{"horizontal_flip": true, "cutout": 0.4, "norm": "batchnorm", "hidden_act": "prelu", "kernel_size": 3, "widths": [64, 96, 144], "loss": "cross_entropy", "learning_rate": 0.0047, "beta1": 0.9, "beta2": 0.999, "max_grad_norm": 1.0, "gradient_centralization": true, "warmup_steps": 4780}
Rows from block 7 of a small image classifier, named by matrix and row number. Rows with one number belong to one channel. Each number is 500 + 40 x the weight over its row's rms, rounded and kept within 0 to 999. All counts start at 0. Numbers have three digits each. After the name is the row's rms in percent of the matrix's.
After each channel's rows are labels from the 100 images, of 14976, where the channel reaches its highest value: "strongest on" is what is common among them; "peak at" is the part of the image that holds the peak. Only what is clearly more common there than usual is listed. The data: stained colorectal tissue patches (NCT-CRC-HE-100K).
# convs0: first 3x3 conv (model.blocks.7.convs.0.weight, 144x144x3x3, each kernel summed), inputs 0-143
# convs1: second 3x3 conv (model.blocks.7.convs.1.weight, 144x144x3x3, transposed, each kernel summed), outputs 0-143

convs0.45 148:561487525545516504465518459525469574567416505470418523507506468500513534579511498559508505593496557499560567487446474515535523505484500518540509499508386505460556553490539490443539476494527550518539480408512540583509492447509498527507491500447514562509433472482496534528522518465538530501511503513447567502533478475517546408555495527504531491560443405516470485469536499504518502528513541461525568513567532556516448414519489560531529
convs1.45 082:499523492517517531480529446494487490520463472512372488498497574521511490504486498483516527497553500478488500509538535457517488507483565466453478532539479562588459534527484618564519507506536476515517474546529473475493402456536515559508512480537468521483534583510493459491487554543501488486540458494467475503501463494410473440546475372509456530478558346509503442491513512493456461398499492490520493476518481525518558497539479427515511
strongest on: tissue: lymphocytes
peak at: centre

convs0.101 089:487500472510470602481484508543513516496429542554520479445574529493475436540478487562450530547509508516555507555548477578503451488484535546538453538506515504455440506488482474528557485467516533508459509505546524529561445554517465433464577431447529498483458483489444456553529519512507507475569468413469524522479475538552575505490496535541529416509526543450524486533417505514512556477426495435588500528494466540508473521526508461597485
convs1.101 068:517527465516507484458494536438494446425517537503523555537548532607477533500474503413570530492552524535496483487457471535496450524556522482493500551512524488475467522478523536492447532513572488532526556490483512486513528564534478495475442485459503545468456505558537538508516435426507442476449467456591520513495489528478504548479537518543370530480504539488479452488463551414557503561524516592502443451486459477433437545487548517470444
strongest on: tissue: lymphocytes
peak at: centre

convs0.136 122:456464476488522495480373536460587457440464549551523537519486523498552506443484480458509484434511459488440466468535474552459455484490547577585480557509430382491428453487491468483541482457527498533439529473449503439545499486486482510475507514508465461571437470505557522535513477471495507506458566449484456502505557493503484520465510530471497550450536498458495566436475446506465438458467586470490493551460515456520480472505549462477512
convs1.136 079:498534484498551444478488474508477481591507432467442478510481483431527455509575538488494437519492492452460517530543501543476480433515427509544472448485545551614522454469438595499510543470555536545477488526512548484480491514475505482513500499592552527505554494535506548480464513576509462518520487528456503524485508537455491521517475520470494471463510435560577435475531491520384471396495457479565478552516450498529471472450472441530518
strongest on: tissue: debris
peak at: centre

convs0.60 088:444440460496529488424449495456507490469447602546479535455472489484558490483476484499446469495544454507462494489551485525481543519536482591591488518517426405473489514530546505483515472480502538546574488481548464473508495459499482508495435511485502499538405449466525505554563582535485478498383493474451479512477521512527505489446534534416482486498472479483432551406494534500460513549546527470479467596487456477524452481452520512473519
convs1.60 072:434533514519461537554543453439562517392447470530537494516461429519509567475511562516551526458473513541510517541451479579522535386513461506519510557489547499509501535510455504450460505530559393458502490492477532488513510496549476535478481514494530504421455431482493516493528463514465516512430543497510507501432561465486580456476473501504550438524509503581502502547472470487478515393467470556490480456491535467441458507490534529445438
strongest on: tissue: cancer-associated stroma; tissue: debris
peak at: centre

convs0.4 044:521538497506531543567507492486450579507481504456489488486547494536542504574487489577505500559474563473476532445534544498485485491485462508537472626461472412471517567538515488503449480496538516487524529436466514565532554500569515528533506456515464554460530529543482526491481521543583541372524491460528531506531473535471530496428463587502486557567482468529536428506468530586516521551502471519518523497537429546440507519521524502494442
convs1.4 184:537465525506440525523548519523535489604518522481525526562410444519512608479429525496477556502452516554519530453454466473489475503476466495492521549547493438516519452438529465420469486510546521457472492441386458526449590506529445472462498482500510514423403451486488496478530452462516501517534552453485503510453529517531557491412514498442509434481503547527482492494531444470505567495498454501555495503483512504456517507496520550486413
strongest on: tissue: smooth muscle
peak at: middle right

convs0.112 114:419516485440501478582515513497469475442513437456506520411542528497519497484469518493554541482473505499467525489482561509425528489510478436447481448537553477499497502487472501555481549534420437475557482552482474481492491529462522513495458490473463501513592558403477439431489535524476511508515459544588493507454497450439450533462514466547504463474513543511440493534432497437505534504594513602445433492469433476477541511461467541467496
convs1.112 077:467541500505533561401543567479516491484517493452491510475445544521445504495484469480494490517472493477534500557489577471580535528492555468474503533536437422552478485474488578541436464516520457488534489518507468495462402495493461513507437406455521520501460498503565442578471473549497561463573447411564504494498449577477479527440521479495418494497437479449482461485542509469545552563500532471543483463487523504491547446477509453515536
strongest on: tissue: lymphocytes
peak at: centre

convs0.67 056:446538522425546567572469501463493494487485475496487432458524453422484455518442475499432527494520514490463524543501500530458547535486555518533446515528479466498466543507571501450422519495531464575529518469446448493484511579462483485500461503534488524571504512526465463459554573492505406483515496464555552539454499455489471477482459514412434500494614465571473587576427497492483488489529523499465535483514414496527489450485491482509513
convs1.67 096:524466484554467552527588527374496467466525550459511474494479476519559497493469493508484589482544521549513505498449526539442494507448435505487519559503494421528495481542478501475460516513486489507483476475496487547512499471564471500386475513483533520495523460572583587541440458493527506529493491474549499482545496505491548546460572515475469516501486560553576434468477442510437541396510448530483465531462486535470478480474476403455527
strongest on: tissue: smooth muscle; tissue: normal colon mucosa
peak at: centre

convs0.78 119:521501521527498511522537467537436571517456523453441522498536499548494551583485486559516539590454558505541578460509544495491529458564475407549531511528486532452531531473498487548490467537504521505560484439526478588517476477495561520496518509488506527514522536483478513439414593525492539521517447466498562465514412502497519458515552524536547485573452472534501455473496525527496539517537391520475540400567504559519446503515493527519530
convs1.78 088:464461541481546474549415442497484519569456471541487477555545532463538427492523508605564455493504489477448481492535486505562495540426466441547492458473479550489503538495565503529569541481452511488511511528562487506518509485468569531535602521518500488538501522503476574470413554533465488557552494601496495484457506544456493489542565550511490436501558510542585464512468542507505483477507540495496510599520510481549549489458449499498464
strongest on: tissue: smooth muscle
peak at: centre

convs0.96 148:510551553515506488515528469545449586517444507422447489518512488531507537580497555535532509609461579486527596470522533446492530461532464407505497506515481505467528540475517468518483469537537516466556486466505472590492482489514564499491519518495535547524566519527480517471451547496523525517514476544469571476541486506498513498550548523521516502572449465550532488479500554516498537518527386510459575437580512589520445554530487542501548
convs1.96 084:481435508450502483500450467517521530530482509589483456507556496500502453494499511543520486488533491504434481493507464524527513516350447425582500464465477536489496543503506480530595563522472476528490461495576476503514503488468538555504554532482448476531487562537522502472423523522468511557567503578469517494543525530481489428573574579510511471511553477525587462519464532516477446484489564448492546582537467489555490536486452528487548
strongest on: tissue: smooth muscle
peak at: centre

convs0.75 069:536479497539472488521533469521530551556492525522507536516508499565385542561569558573475491569491547440581558525484557458531476466529484502511486518501437578456514543531396525493511461499516550437498480537510570568483481474550518499493565492490507529541552545521482490456485522515518560521519467511481543465500463558542477501512460478500535476547454527390537457467543443487530547500440500488535575498541575562511527526513551530470546
convs1.75 100:517516494549452525505551521458545450534568542439518534569425449511487585477446515482521571492495532530490532497440491470485493491483439501496515562537504431521523442436524498419470501485523487468470500461447490527445588546529472484422493486472562519441422473502486555470511450475522495535518558453512505531461521503526547492424577471429473429494475549542529459490513420464481566444498443532559484519475487476452501508431510490494431
strongest on: tissue: normal colon mucosa
peak at: bottom centre

convs0.82 120:514590543475423425489526530486433537516558469478453556522405442491436540540595539502567482550529529470522528464442542432545514540477471506483499510520500535534509539472479464508494519507510434473509514497428518542474546457570510508551425475525441540475568445558413445528486488529553525488534513565536537520447491466404504508471542566523517504544481447543463494543501472508521540496484454525528485548529529509506466555492497507467450
convs1.82 075:493521509498554449526516445452466529494431483562479484481516494449571462501571494578576438504556450475481517535563502523463431469561543500496469525507543482456503483517439525488499490447531574501524524556520526528547485497447578457548470490485513512457530515519479546542546492448498579466522507584521500495550466566490473484498415494494457546526481490424397513543538519543503427485544562569436521487528504505494531431544481527559539
strongest on: tissue: mucus; tissue: normal colon mucosa
peak at: centre

convs0.137 104:501496496478457545486464547479522445467519513483520477516479435516520477458503473461471461450552462464465440555471498405445490501489472500420523523501468489513476450545561520550412463466527497498480480497565421431547480521426470505530560558511576476547474451492474534516531459531468438439432552541504443540540482470483476523511512470424463523456502488446523568466553578549512523472480426526522475476459495499439436488532500415558457
convs1.137 077:464498483526488437451444495479602484454541515441549390546498470434566480502560560550502458504520512430528529508472589528504558479523490519591434458447530573490535510537488459511523483524533511511482497467484543488555547467497527509508448519482477493425502518498532477502480555572516584523475519500507511515494561443538539565551486563522509483487535545520534419541445531488458472491451512479458439453466459489463499429575473493498535
strongest on: tissue: adipose tissue
peak at: centre

convs0.129 064:472491533575486568487514451465509575500493465471508540467554511456469565590490494545542481588481538481510534537556503446457494503535468481488451482536490452440489552516534508551476521508590486461560485462520527568520530529519527488515546537463547551586501475503507488482479544463546529491608506492445533462493467508501512492523554551537553491553514521402518478591483521481471561453481417452469565498554496571565503542498500537523527
convs1.129 075:517410487532521477445456521514501497463566510493570426481513525432573456503524538569506508531519520475501521487480584504506560529469467482523509500536494542462494516530471413471504558502488480492485432495518546495533513484536540472469494450529400473532517488526543428548423508504521568608417511484548515490449529547529469508491518526491482487506530503531531470499520506450492531518500518497468429483471389499482435420609503476408470
strongest on: tissue: adipose tissue
peak at: top left

convs0.35 079:517510495523518572511573479540477536532546420521487464500455462467424525538501523544503473544554510494561515565490534415501470556492509443380453500447537623488502533490563508447520522565501477450505439485552496530474477482489531458531521436489537533525549533506468438502527496476539521511567454506479536474453484526535492515507489474483503459529504482510561481559451612493504554452500468501519521450499476545479599580501518441523482
convs1.35 072:505557497552434466502508552557580472548570502445523468495448403536532562491491535448475510495478501514510532450427470539461489449529478557478504505557540468530530485402473424445457499495510520494473471439427494493460518555529429463479487485483474512500510504523517524462506480543503505527457561430498497541532558409524555527481504508466596470496466513533481493442561479494402551440465404497519503495482482478480516552493512478552445
strongest on: tissue: debris; tissue: normal colon mucosa
peak at: centre

convs0.70 054:535556509544549534565501483530456497560503468445507506605519539500491516466477502512456514489469516519482496438528514488473475461424492496504505521548473465543445512435430524524467554552530531534486566473410480490540459511584519482572549496554474505387488608523483513476472445491451525420475562451553496501592548461451535462534457509511486543502554511542438478497501453513511433454499542468478502453535490482501572485532502448482494
convs1.70 182:535475530506442530514546520520538488579521524476530528566412446521507606481423525493482550501449517561525527459446470463494478502485474496491519550548497441514523448434528469423464486502542515451469498436393458522444593509527444477468498477494511518425412451488491496477543452460515507521540547457493503508445528508534559497416517497436505424478492559520481501493536452468512570503498456505561493501481514500453513499493521550488408
strongest on: tissue: smooth muscle; tissue: tumour epithelium
peak at: middle left

convs0.28 122:525494448523540466550498512396468546429511496492497527417484511484504481547535527532551453558518527504528539524482539507532535536511406519506533471515453484492535586535547523476484530412476480484553493530547465558528521496529469524519434520443537554500480502482514474541495462566542451462459441567519541488412515489490480488440490477483516440528476482427373514463501491454461502523596508560521467521515412530509495480509506556436448
convs1.28 085:445518463498530504534507442464427518428512551514478504449520567486424517504533478496515463486594469503513461595518519536529470440542556512474474442492477536578496510571486568554497480485513436564528477575512473460558443433534494465545456501508594539495443499530536537512543549509497517457518450517528448481593459477491475470508490527523515537525493499514453499511435522539540455450468518479439490514530629467499451496456483477489535
strongest on: tissue: lymphocytes
peak at: centre

convs0.102 051:476541525585479515555486522478418534535483414483540492521443490567501537559514468552595484556486553512530578502564537494449471487501506477462531475455517482496507551530540530528568473487446506465584539507496511561510573454461500505462512492495517587568515522550509477447456529509542503418525560502539532443523501507468559471500523485518511427552475536563558439504550526449541473446429490485452522463539529548516522583492501513501497
convs1.102 079:501452533530495548514544520488553475505563571519544532569492470474564559478495563560448496506509523520529524505477491563512510468431436536493513538484472451411531453488503436475452503509396477461463500499483506482505509521537483447442539557455534506497515440501529553530517471460511541526444570489536475504482540496491539504480636612483574462502438551513576552505470467466549532529514515471503419565452506514490489501496492493442471
strongest on: tissue: tumour epithelium
peak at: top right

convs0.3 121:513577478485435425515511537461434540482555482465468561487427455545495536542576533496588456557506541476522535470467550420524543521502397507497556535529516487502536526523498492507487532494509449424499518556433489549508568484536522541550406525516471541503525503536437473505498422564520502480497467562532522529450447483395485464459512556520508459539502497476427511496525452469478515507539509550507488547526455502549526511522465496433462
convs1.3 081:481521537503514446574450474511471541502522522471486513535528501472508490503542524592540439494538485548439474528569495496464453508497599528471482464532481573477497524486421494477522507444520519528534512503521497493524485442482575491580436462481527489509460530441512482542566510454452548465485520589478444493500484542454465486472436516508512490510482537398431580566493547538584445513525538498429518493505531483500522417538529528595551
strongest on: tissue: cancer-associated stroma
peak at: centre

convs0.80 089:495463441509507529507507568498510466475479538499531479511441481464507442479477488494495407468551478520471492474500477479540464505546516514446505514496447521606450484558462606571564470529481497478513446485521455468529503552502526447456519481489519469542498494484556513477510588495471452428412532497459479523534505442529491476482559493442451496484479498477562588502526513566491510501441471422561541443470479472436463447485596398491495
convs1.80 095:545446522502431527483574495504583510486515556479471520582427416532529610490427541529465536516479512535539500428438466474432474466513526537492482541536487476448576472443549481496519448526496520489448483430471483504446528523508425461471510502432503528483425527479463475441531454503507516509491507430482487481422549497551552516398465515481506416505458499512514499540508488524529516495494492472510487545477495512471549483531516532540390
strongest on: tissue: tumour epithelium
peak at: centre

convs0.2 109:519487535514526510531564476507459526510606461510478461540486522496410505526528496512534497521496519504564518567483531402489491510475449423403499441465581597491530526436572481463458535556501479460511470523587514523474476493520530515510492467505573533468521529555480467520518463461539515526569476476513517470472483552555511488534484467539476442532490497500517442571443590491505524473516463490477511458516498525486590597548428460478515
convs1.2 078:523536460478489494485495526547534465508579520370496502487478478549480537493485499440490551506443513425498545542487444530497534437535443524511479515495527525558488484467481518415495511509503499477504501483441534506462574582523433518434457493514488516495508516484499535491474459530503438510499554428507526479538534420493543540551498468444543447491535484568446455486530491505385519405515414502584519445529493463459501551478564563530503
strongest on: tissue: debris
peak at: centre

convs0.93 053:472544527609502445488492517497470521516494477517500550506439489569529534524547552505497441526480520481530503457517502482514491425519440464471565472487511487525487499508506514569538473520470552482515454505497539539531394470577490564543490598448498502402503559521544505526501511470487578494482414556472505500530531540462537540533477492552535440514497507447447466500638461562500499470479534486551430508520515537491533578484515553456476
convs1.93 104:567482509511481554511583547426480487534529475434513492512412507497575566469402514493484618510476508536525530466485537456450492504439432487468513577530472438513495465488487481433442515527472524476481529470455485553470561493561461524371518461507509538454467461518474567510467436463513487506545553493504445499509458543524534489439561497449462488495522489522527453478518440465485543446491480505526468504469450514444570473485495480457482
strongest on: tissue: smooth muscle
peak at: bottom right; middle right

convs0.79 063:468518524520499482505530489493470599543503453508485482530521452474489474591511546528574442601453577514534584493550511516488527500463453506502493550564433445551536529519482481499531518534551507458600487449513528588456508460510573507540525481500519558518512537535510459515495519465572482529530525499501561432503488509452529523526571550523505504577508480519423443427434432488494488493546545499476545540522459551562522491474532513522543
convs1.79 085:595462492490493532502503535520489493489586510469508424459469498443556513477475512536454551517548508458524495473485599490457497523435536504466492510538535485519485510473488437434503514516465460519531481506542498500523530437511485456437485474527353484513561483474582425558489556497478593532493497508551503510486526509552500531508531484510489507502485529497500468458549498495513525508519543505495474460465422521519463395618480443388517
strongest on: tissue: lymphocytes
peak at: bottom centre

convs0.115 108:474489509468445585560507451463509536514437461465517478473547442512504487529475505565409517552579536443513524537534563543500511536525492499531496511565489507471492527553491473441444543455499454572562517523489516531545486487512487423465520498479488535540511476455514426543563439451520475466566459382562565596478500528413522456474501493548510487535485491449523475558462525492513510450508494529544503487512470535532520455541462429555476
convs1.115 092:483492505500460526535502461472543501448495547482599540487492450540476501489484522501543516479479503571470493516487478491525395493488499484496535534548517466434510515468520448472452498474550425455500510419483465510481517529544495466502413458508517514383478415492502517509603475414470488455525463566511496503534538470533536515536520484477510569515508575445470580512518520430547553494525479599463469464510522495432457488458544595532514
strongest on: tissue: mucus; tissue: cancer-associated stroma
peak at: centre

convs0.49 118:504478535543497534523508460541514560521404519493451438486559510460533439569470524567484505590511566493557561555539479546496468491491469519513454497484485516414483525489489482502558498447525526514529494470556542567529437520520491493438558466448542546448453526468463527518532457532534504491568481433481560523537473518583530462547456495581514499558487487477462488506464500521518584461452487441558535529556483582523450466536484473562523
convs1.49 073:552486572512473601484516547482527481506466483503464524469464484537499495539368503499522564514467505551515500519476533450447528553540502530434503630562552480470463470461545514510412476534520552487477545426465421522435467495573467576475456457506455459449492487495481493505498486463510505480547501441488508541483503509555553428484468415505481501506450488456448519479536481484518519560459464488559485451483527496432554477531527513474522
strongest on: tissue: lymphocytes
peak at: centre

convs0.139 111:468487506547458524515502513641499483522494427459542468521555489508457521493454484477515570485471529511479522460422492540456469450493577433501468480513586503534460455485440524564539514599520500505458505468456507491480488569462574498450521505489446475523518576478476491460453569447470537543560535461547494512529469443475518478546530519569495484496509546575534456581488506546533526465463497501487536475525567510493554536458489465571552
convs1.139 093:458510511492521489532508416442429515382511468521478526473567532498474480513524485512515468475557478516500453581521502572502485394525551497528496478505481498495516510602464534552510504465487414531517429564503523459553421410521531497521490531550545508520499525496483529496516577498525496449452451529475483480539478442472486464540479506564537513544538490476458533532414557569502445445502519523417487487539570471487441531477490544511534
strongest on: tissue: tumour epithelium
peak at: centre

convs0.131 041:465566476432472559469450455470468456470512484587478495466531507499488485474477479440510510473475453528544436511480526498487545476543541539530487554507478536464505472433480490522440515454454453488499489557536430454460523468414476466525483525500560491536437456423533487508512538513535448512496452533501479479450490493486447521473467510452476491444474485447537560516531463439479541491574481499429514465436585470500476355451500554592513
convs1.131 192:538466525508442526519549518527535487599517525481530529561415445517511603477428524496471554500447519556521529459454466468488476498480467499492520548548489435508519447436529464425469489508538512453472494443386460527448592508528445475464499484498512514425409447490485499477537452461516502516536545448487504508452530514534559492417513496441512431471498554524485502493535449468509566503497458497560495504481513508451512505493522563485414
strongest on: tissue: normal colon mucosa
peak at: bottom centre; top centre

convs0.126 102:534467457490545419510447499421484505479493559586436483501459522497519479505482450483507456503493481529501497511525462536486527516473479558528518509486458429443536518472606396450510483441508516513519516461536475499478456493495456552456451515486562491583375491507501544617543471489512460490398537562478499458516509508530539434487467505476503507495495502466433494441503570486478459538517561459454532571504516483511470450536511561492522
convs1.126 074:531508561526473504467569485525535514441554509546336475543448463496528571485464523559515526520534505484560527502501534494477536436555457522509460500499490485485524540573473542537493529516484466490503431549495497463492463481555460537490497503476501509490471546490465519507498575586501589497514524468514467487467587449440525463469467493502548443511545381563450456514439490545423475411481469484492475470461487502467511487532498509488437
strongest on: tissue: tumour epithelium
peak at: centre

convs0.88 124:550533511507497504492525482467484562477539519503456517419488513554488477554540530552527461571536549507545538507578514438537541531502407544511564549501444513483555541527515488438516485424514476487533490555523469570560495458564508500572440542509527545456526450514510477527533422514512468455448430524485536490450510579535514492468484520479506451543488485432489535426549456487480497508505479499530471500551384547545488513520487519415426
convs1.88 072:435475498532495501563535446510423511403520499469531518515534484458496506495518522547531461477544504594465467453514490556507469451507598439513502443556420543512495515578495478461510452460521454505501430527474458461499490426488514490571499518595557517483450519447501495468504555446525550486419471570456495499496471489466500432464450520527534502521526510463460529540453527511542487476490536562436503493505628478490465497520501543563483
strongest on: tissue: normal colon mucosa
peak at: centre

convs0.36 137:553465486485520481522506446466499568462500478472493519444486489493492488589539518559508521601593549422553541506534528474565520557528507506547580542496445495501549540575522503463515535449518424550520495468549544584513570476555488476476458527474526541548489454486533452527518448523538505488490518461501580518441516497520471450495452482456512496586431461445476478516583531519531519500490487487539490483569445564553483490469524507459444
convs1.36 084:436514469527573503496497478476479514470443452569588425469486465490441488517610507547491468516535500556481519510552462598473499424501459492519489468475489522501500508550471420500491475513534391455523405516494513452524457513481495478583476506568601520475512492536498506495516498542527553502434490523398487492509456466469501386520445514471604537522517520500509515490462456457466508489481476457459473518470552512498471503482518508510503
strongest on: tissue: tumour epithelium
peak at: centre

convs0.34 117:459451482475572530513505486544574466452443549478590428448517551531513409475451499483476478460535483565461475473533525481472447510522526487499547544448482570501503485570486585457554536489432489517510490499459460469470463547437508510499457509499475478469504533440614495454490538552463474530494468501509474476460568559527504515486471488464416457456493501529556544473550478496467509505576524542510468448472442468526518400461564508497527
convs1.34 090:515549519512573524516530464534488510487504499471383489496512564486490483505513438564551461540599500461513487513555559510470455538544547508502463508495517512443497493560481612547515463465469561499538548536530512478540450484500570466509524493437483520478540584489436451544492530547491507487486503546519510471475444553453454499485466480527450520506448387445452522544516493549496398520510601471445486508503491513492578475541468500509464
strongest on: tissue: tumour epithelium
peak at: centre

convs0.38 140:541518549534517513485493469512460576532409500432423495502533487513511531580489503577508518601464581498536572486511500477503519463524474399535528488510478515468518550507495499493483466515543529542525453416501510584489513481487516542513515519470517552501500498510509550442462537468532511530511483513462565502529442505498528422549508496514519513571483453517499477479553507537504513503519392472513564395566529571530397466514502548550546
convs1.38 084:500480494480522548506485486497480508576420449590450492481510572527499470494449483494522536500514489513486485482519498447531483598373500422474523505529473491557462491460546539514513492521478518498495504544589462520469459482497510578497584483515465473522520541493539468429441501525486483541595475574463521517537441514489488417554564447479467510478534454512545486516531514496514485514505604443551505603526494505533580529526482461471533
strongest on: tissue: lymphocytes
peak at: centre

convs0.94 080:425561516599482446512513473544508543548520561518504493534520479468566596544513528559532439523468527525522519438498537443480459464486437477487482463494575492492494525529479489533474485561509579546575532492443494539500508494479560473495514479532367536526506552548503521442511547455552527454452478505475491454532543492464523499515523500549499543537505520464463516478496462531480518460463458446478544461567516528545495534361522496439500
convs1.94 082:495551479462467508539487550479524499437492540474530561462526480564391536517502525441558531502424495534512503538456442476465403527465462487461548522589528471503465523479567480470497473522473454509485506456412483507462563562523471481476483461514493477438510476483506485479584435451509390458496460579491501520535526430527538541546530449491497551510464499506488568520526519475547541477525505546539514483522582504486497579468572519494556
strongest on: tissue: adipose tissue
peak at: centre

convs0.47 107:505450551501493578486526453545494536522408544527403461499619468485541500530468483540482566551474519478516517533489454544512488477534499512581512492508481490386501537505487451476519468504505498562516489449539533515535485473438499527439552505442524541501438477460476548473541524450494539473550514468488538503523437422561502469570483471523533518520470459515486459474528532517525475532500456428519524489509528538486372429542487503594496
convs1.47 072:527468564507452574466458459485527505496456473498365500502512530496526447502418482502492539531525485465508495528510560426483497572445510501438493563541508564484443489497562564549478512540460516498501522524523488502473436471541521558521507502522476479512469584492497508456423510532510470492556503486489486479507492511478487422574537433549456433467531362481530496480556533500520473544497520457540468471469482528496617468506471532486567
strongest on: tissue: lymphocytes
peak at: centre

convs0.72 123:555550504548534500531532465523486560533444483424488489488561472523466519576508561553479508585481561478549592448480538490499543452543480381510544501502492524489529497514512489524475481503520498537544502456528466592502505458523539475483504551510513508522586526484542465466436543493506530469510448542481551485496525464462494524476532507568542499553447433557500436421551517545508533527541453505508535361550476568500489525501498542506490
convs1.72 088:440443506496540435518445507491519516511467446556513435573527528444489438504555524573572463502441493517447489490537488539509462503466450389555495410457454512516510526492514503495582570501518515488497425532551492490522497491473561508570582531573515494502467497551498540473461559492480488557535484585502516509471488527471495505461506602504469469519587515538554419530467523506520491457537500556513501583516501496527475472465476476526457
strongest on: tissue: smooth muscle
peak at: centre

convs0.10 131:494503513541530494522506466560446586492452525470454499528522509540523542588501542558546498603458571543530592434551534448498514459537469440523506524516493501452522538470503472514522468539501512469557480464487450593500472493526557507500497501513484549528542543537505517436446583538535519540471443518490554448524492546500555514526546549518496498566497473558537476407494522520476555515533437501460552436580490580542480553508515528506525
convs1.10 089:460473445500461487466419461444508498454495501510527480525517483526482440498516531509602483490504492518486489450455453497500523554360450395548508449465489488483496525516558473510502571491486487481513458500580512500528482526541547524515574514515477500528476516573534526470424522489487436580526485578501518485546506489503554466545576612500393477524531531557583465533457516474507498525507538565484502550527476504482472545463499473487508
strongest on: tissue: smooth muscle
peak at: centre

convs0.89 056:557512514508489488470452484443446574528499515512530506533560474526502531552554441528432442556515547449526526445517479495506507523536470509501462478542470510457512539523503553537457519447547480428493489456495481543530545523523442506487510539505449507644542432568593527501489482469542550447534475429528563464511468476497409511488450502534536529544412459446574494540526539463483494486508461505463526491521499515484484575497498533401486
convs1.89 091:541457501534459540478524555454551471510527582507581522562484460493567538478485534551457493517461513527514502462473479489456503489433428515482519522526465467398515462491532420469467510503456517440479459465477464499482542528554491458468519538471518510488493476512538528478488469433538552574448545464562516512466531555532553485479604582498531420496453584485543522461471498467575560554514481492505415522449499527465485508479526501421452
strongest on: tissue: tumour epithelium
peak at: top centre

convs0.107 098:500460495492553503513454485463510508510434436419527460508547503488505507491408486512445520512525504478504490585427513529429473489493493455475497496490458466476499474488654492540493506498527526561511497440620494494513484555477478524452505493454610479518418486480555528579510528424533489507448523455517512479539484456571450455542539477543507530503501512504456438452456570533487460454497532523437540466500515496496516452532486460556546
convs1.107 068:478487534483505514527538604497500519569467445570484470503437424460491533501469523541489564475449479583497509539498492460504516495500496509506512555530540464541473472431480474436481507528594565537444513477509474529445557484447458613511493475526490441460516442493525472486527462493508525523572554497486541550456521517526513509458482483426515446514510549537424467529507485517465511417481398512519532417507488487518492445602461511518536
strongest on: tissue: normal colon mucosa
peak at: centre