From a checkpoint of a small image classifier.
Model: 2.25M parameters, 32-pixel images, arch resnet, norm batchnorm, activation prelu, depths [2, 4, 4].
Training: adamw at rate 0.0047, 23900 steps, batches of 128, held-out accuracy 96%.
Data: trained on stained colorectal tissue patches (NCT-CRC-HE-100K), 45211 training examples, 67.7 epochs.
Rows from block 5 of a small image classifier, named by matrix and row number. Rows with one number belong to one channel. Each number is 128 + 24 x the weight over its row's rms, rounded and kept within 0 to 255. All counts start at 0. After the name is the row's rms in percent of the matrix's.
After each channel's rows are labels from the 100 images, of 14976, where the channel reaches its highest value: "colour at peak" is the nearest of a few named colours to the mean colour under the peak. Only what is clearly more common there than usual is listed. The data: stained colorectal tissue patches (NCT-CRC-HE-100K). In brackets: how many of the 100.
# convs0: first 3x3 conv (model.blocks.5.convs.0.weight, 96x96x3x3, each kernel summed), inputs 0-47
# convs1: second 3x3 conv (model.blocks.5.convs.1.weight, 96x96x3x3, transposed, each kernel summed), outputs 0-47

convs0.70 110 [ 92 109 124 106 140 154 130  81 136 128 178 105  89 184  89 184 131 111 146 113 134 105 113 121 149 155 164 150 135 136  86 104  92 135 170 120 112 132 148 135 103 130 134 146 130 110 101  99]
convs1.70 090 [165 119 135 128 130 102 148  82 114 152 142 140 103 113 140 113 126  95  72  89 127 146 132 135 115 122 121 126 130 143 112 127 108 114  93 171 116 173 137 132 183 122  98 184 122 105 117 101]
colour at peak: pink (69)

convs0.48 100 [145 128 136 146 143 158 125 112 157 131 114 125 100 125  85 104 116 134 143  69  73 136 102 139 103 129  88 120 142  97 164 147 172 167 141 145 110 178 136 134 123 148 152 134 120 125 112  89]
convs1.48 095 [127 108 128 132 152 119 119 138 110  97 142 109 108 140 114 138 143 140 129  96 116 178 100 137 156  80 147 117 166 120 143 158  99 114  79 137 146  87 118 141  88 117 153 148 135 157 144 133]
colour at peak: grey (48)

convs0.74 066 [165 102 158 120 147 126 119  83 168 108 110 101 114 102 123 157 144 137 166 130 107 125 145 113 152  95 103 104  99 117 103 117 128 159 138 155  98 108 146 119 115 127 163 152 120 142 143 145]
convs1.74 078 [127 106  85 122 163 128 143  87 164 121 121  94 130 102 113 117 108 118 112 154 159 125 107 139 160 148 146 117 100 129 141 170 151 106 122 159 142 134 157 186 155 131 122 110 177 129 115 157]
colour at peak: pink (65)

convs0.89 115 [ 97 100 102 127  98  85 148 124 124  95 136 122 137 142 113 122 120 129 130  88 129 120 103 145 143 136 119 133 129 106 146 138 155  74 134 166 140 168 130 145 130 149 116 128 153  96 165  92]
convs1.89 095 [117 132 169  98 156 138 162 145 157 121 148 145 133 110 156 160 124 144 133 162 137 150 136  80 111 122 127 146 170 154 150 130 117 115 147  87 133 107 170 173 119 178 121 117 151 120  98 164]
colour at peak: white (54)

convs0.85 059 [106 123 130 140 107 110 128 143 131  92 151 127 137 121 106 185 169 109 181 132 186 166 144 141 110 128 124 126 102 129 128 135 124 115 118 154  89 136  97 129 132 116 101 125 147 102 164  75]
convs1.85 162 [153 148 123 137 121 114 114 129 113 116 120  97 119 129 102 123 146 143 186 142 119 145 110 163 153 121 129 163 135 117 128  93 161 173 116 121 160 141 127 126  94 103 145 158  80 137 158 107]
colour at peak: brown (36)

convs0.86 077 [123 112 142 162 136 152 117 124 121 121 140 125 127 136 116 112 165  95 194 126 135 156 104 127 119 122 124  90 128 134 125 123 122 169 141 187 106 102 133 120 129 148 150 118  90 139 122 100]
convs1.86 108 [140 163  87 141 124  99 133 150 155 102 127 127 124 127 104 122 128 118 158 165 132 107 113 147 140 107 141 185 113 100 125 103 156 150 109 117 139 134 135 140  84 123 124 161 116 133 133 116]
colour at peak: brown (42)

convs0.28 113 [144 101 139 105 104  61 139 111 116 145 135 111 126 115 104 144 150 131 133 152 156 121 134 147 133 125 154 128 122 128  53 113 131  79 104 123 135 128 165 134 134 117 103 142 148 142 144 169]
convs1.28 096 [100 121 135 115  84 194 146 110 112 143 109 159  68 143 131 110 137 131  91 107 143 132 148 115 123 117 141 124 139 133 116 155 112 101 119 147 119 128 127 115 156 140 130 140 131 131 148 138]
colour at peak: pink (66)

convs0.25 113 [166  94  83 114 104 159  90 120 141 116 151 107 164 108 153 131 124 102 154 135 175 135 163 165 174 131  98 140 152 148  89 131 128 145 126 126 107 158  98 166 106 125 100 156 134 104 103 112]
convs1.25 088 [137 106 135 113 165 128 185 167 147 126 130 138 137 142 119 114  92 113  42 113 128 137 121 115 123 136  96 158  84 111 134 101 115  98 108 139 133 141 111 158 136 170 152 133 142 145 141 149]
colour at peak: grey (55)

convs0.31 120 [ 85 109 125 132 104 117 121 129 156 109 134 121 127 140 165 131 100 141 170 107 148 136 121 148 170 149  87 177 126 113 123 134 167 126 168 137 117 129  92 112 169  97 114 123  86 115 173  58]
convs1.31 102 [176 144 130  83 131 167  96 135 107 125 144 155 146 123 167 122 146 116 118 181  86 102 141  99 111 120 125 122 123 167 112 137 107  79 120 135  88  98 176 172 135  98 125 138 127 128 123 132]
colour at peak: white (77)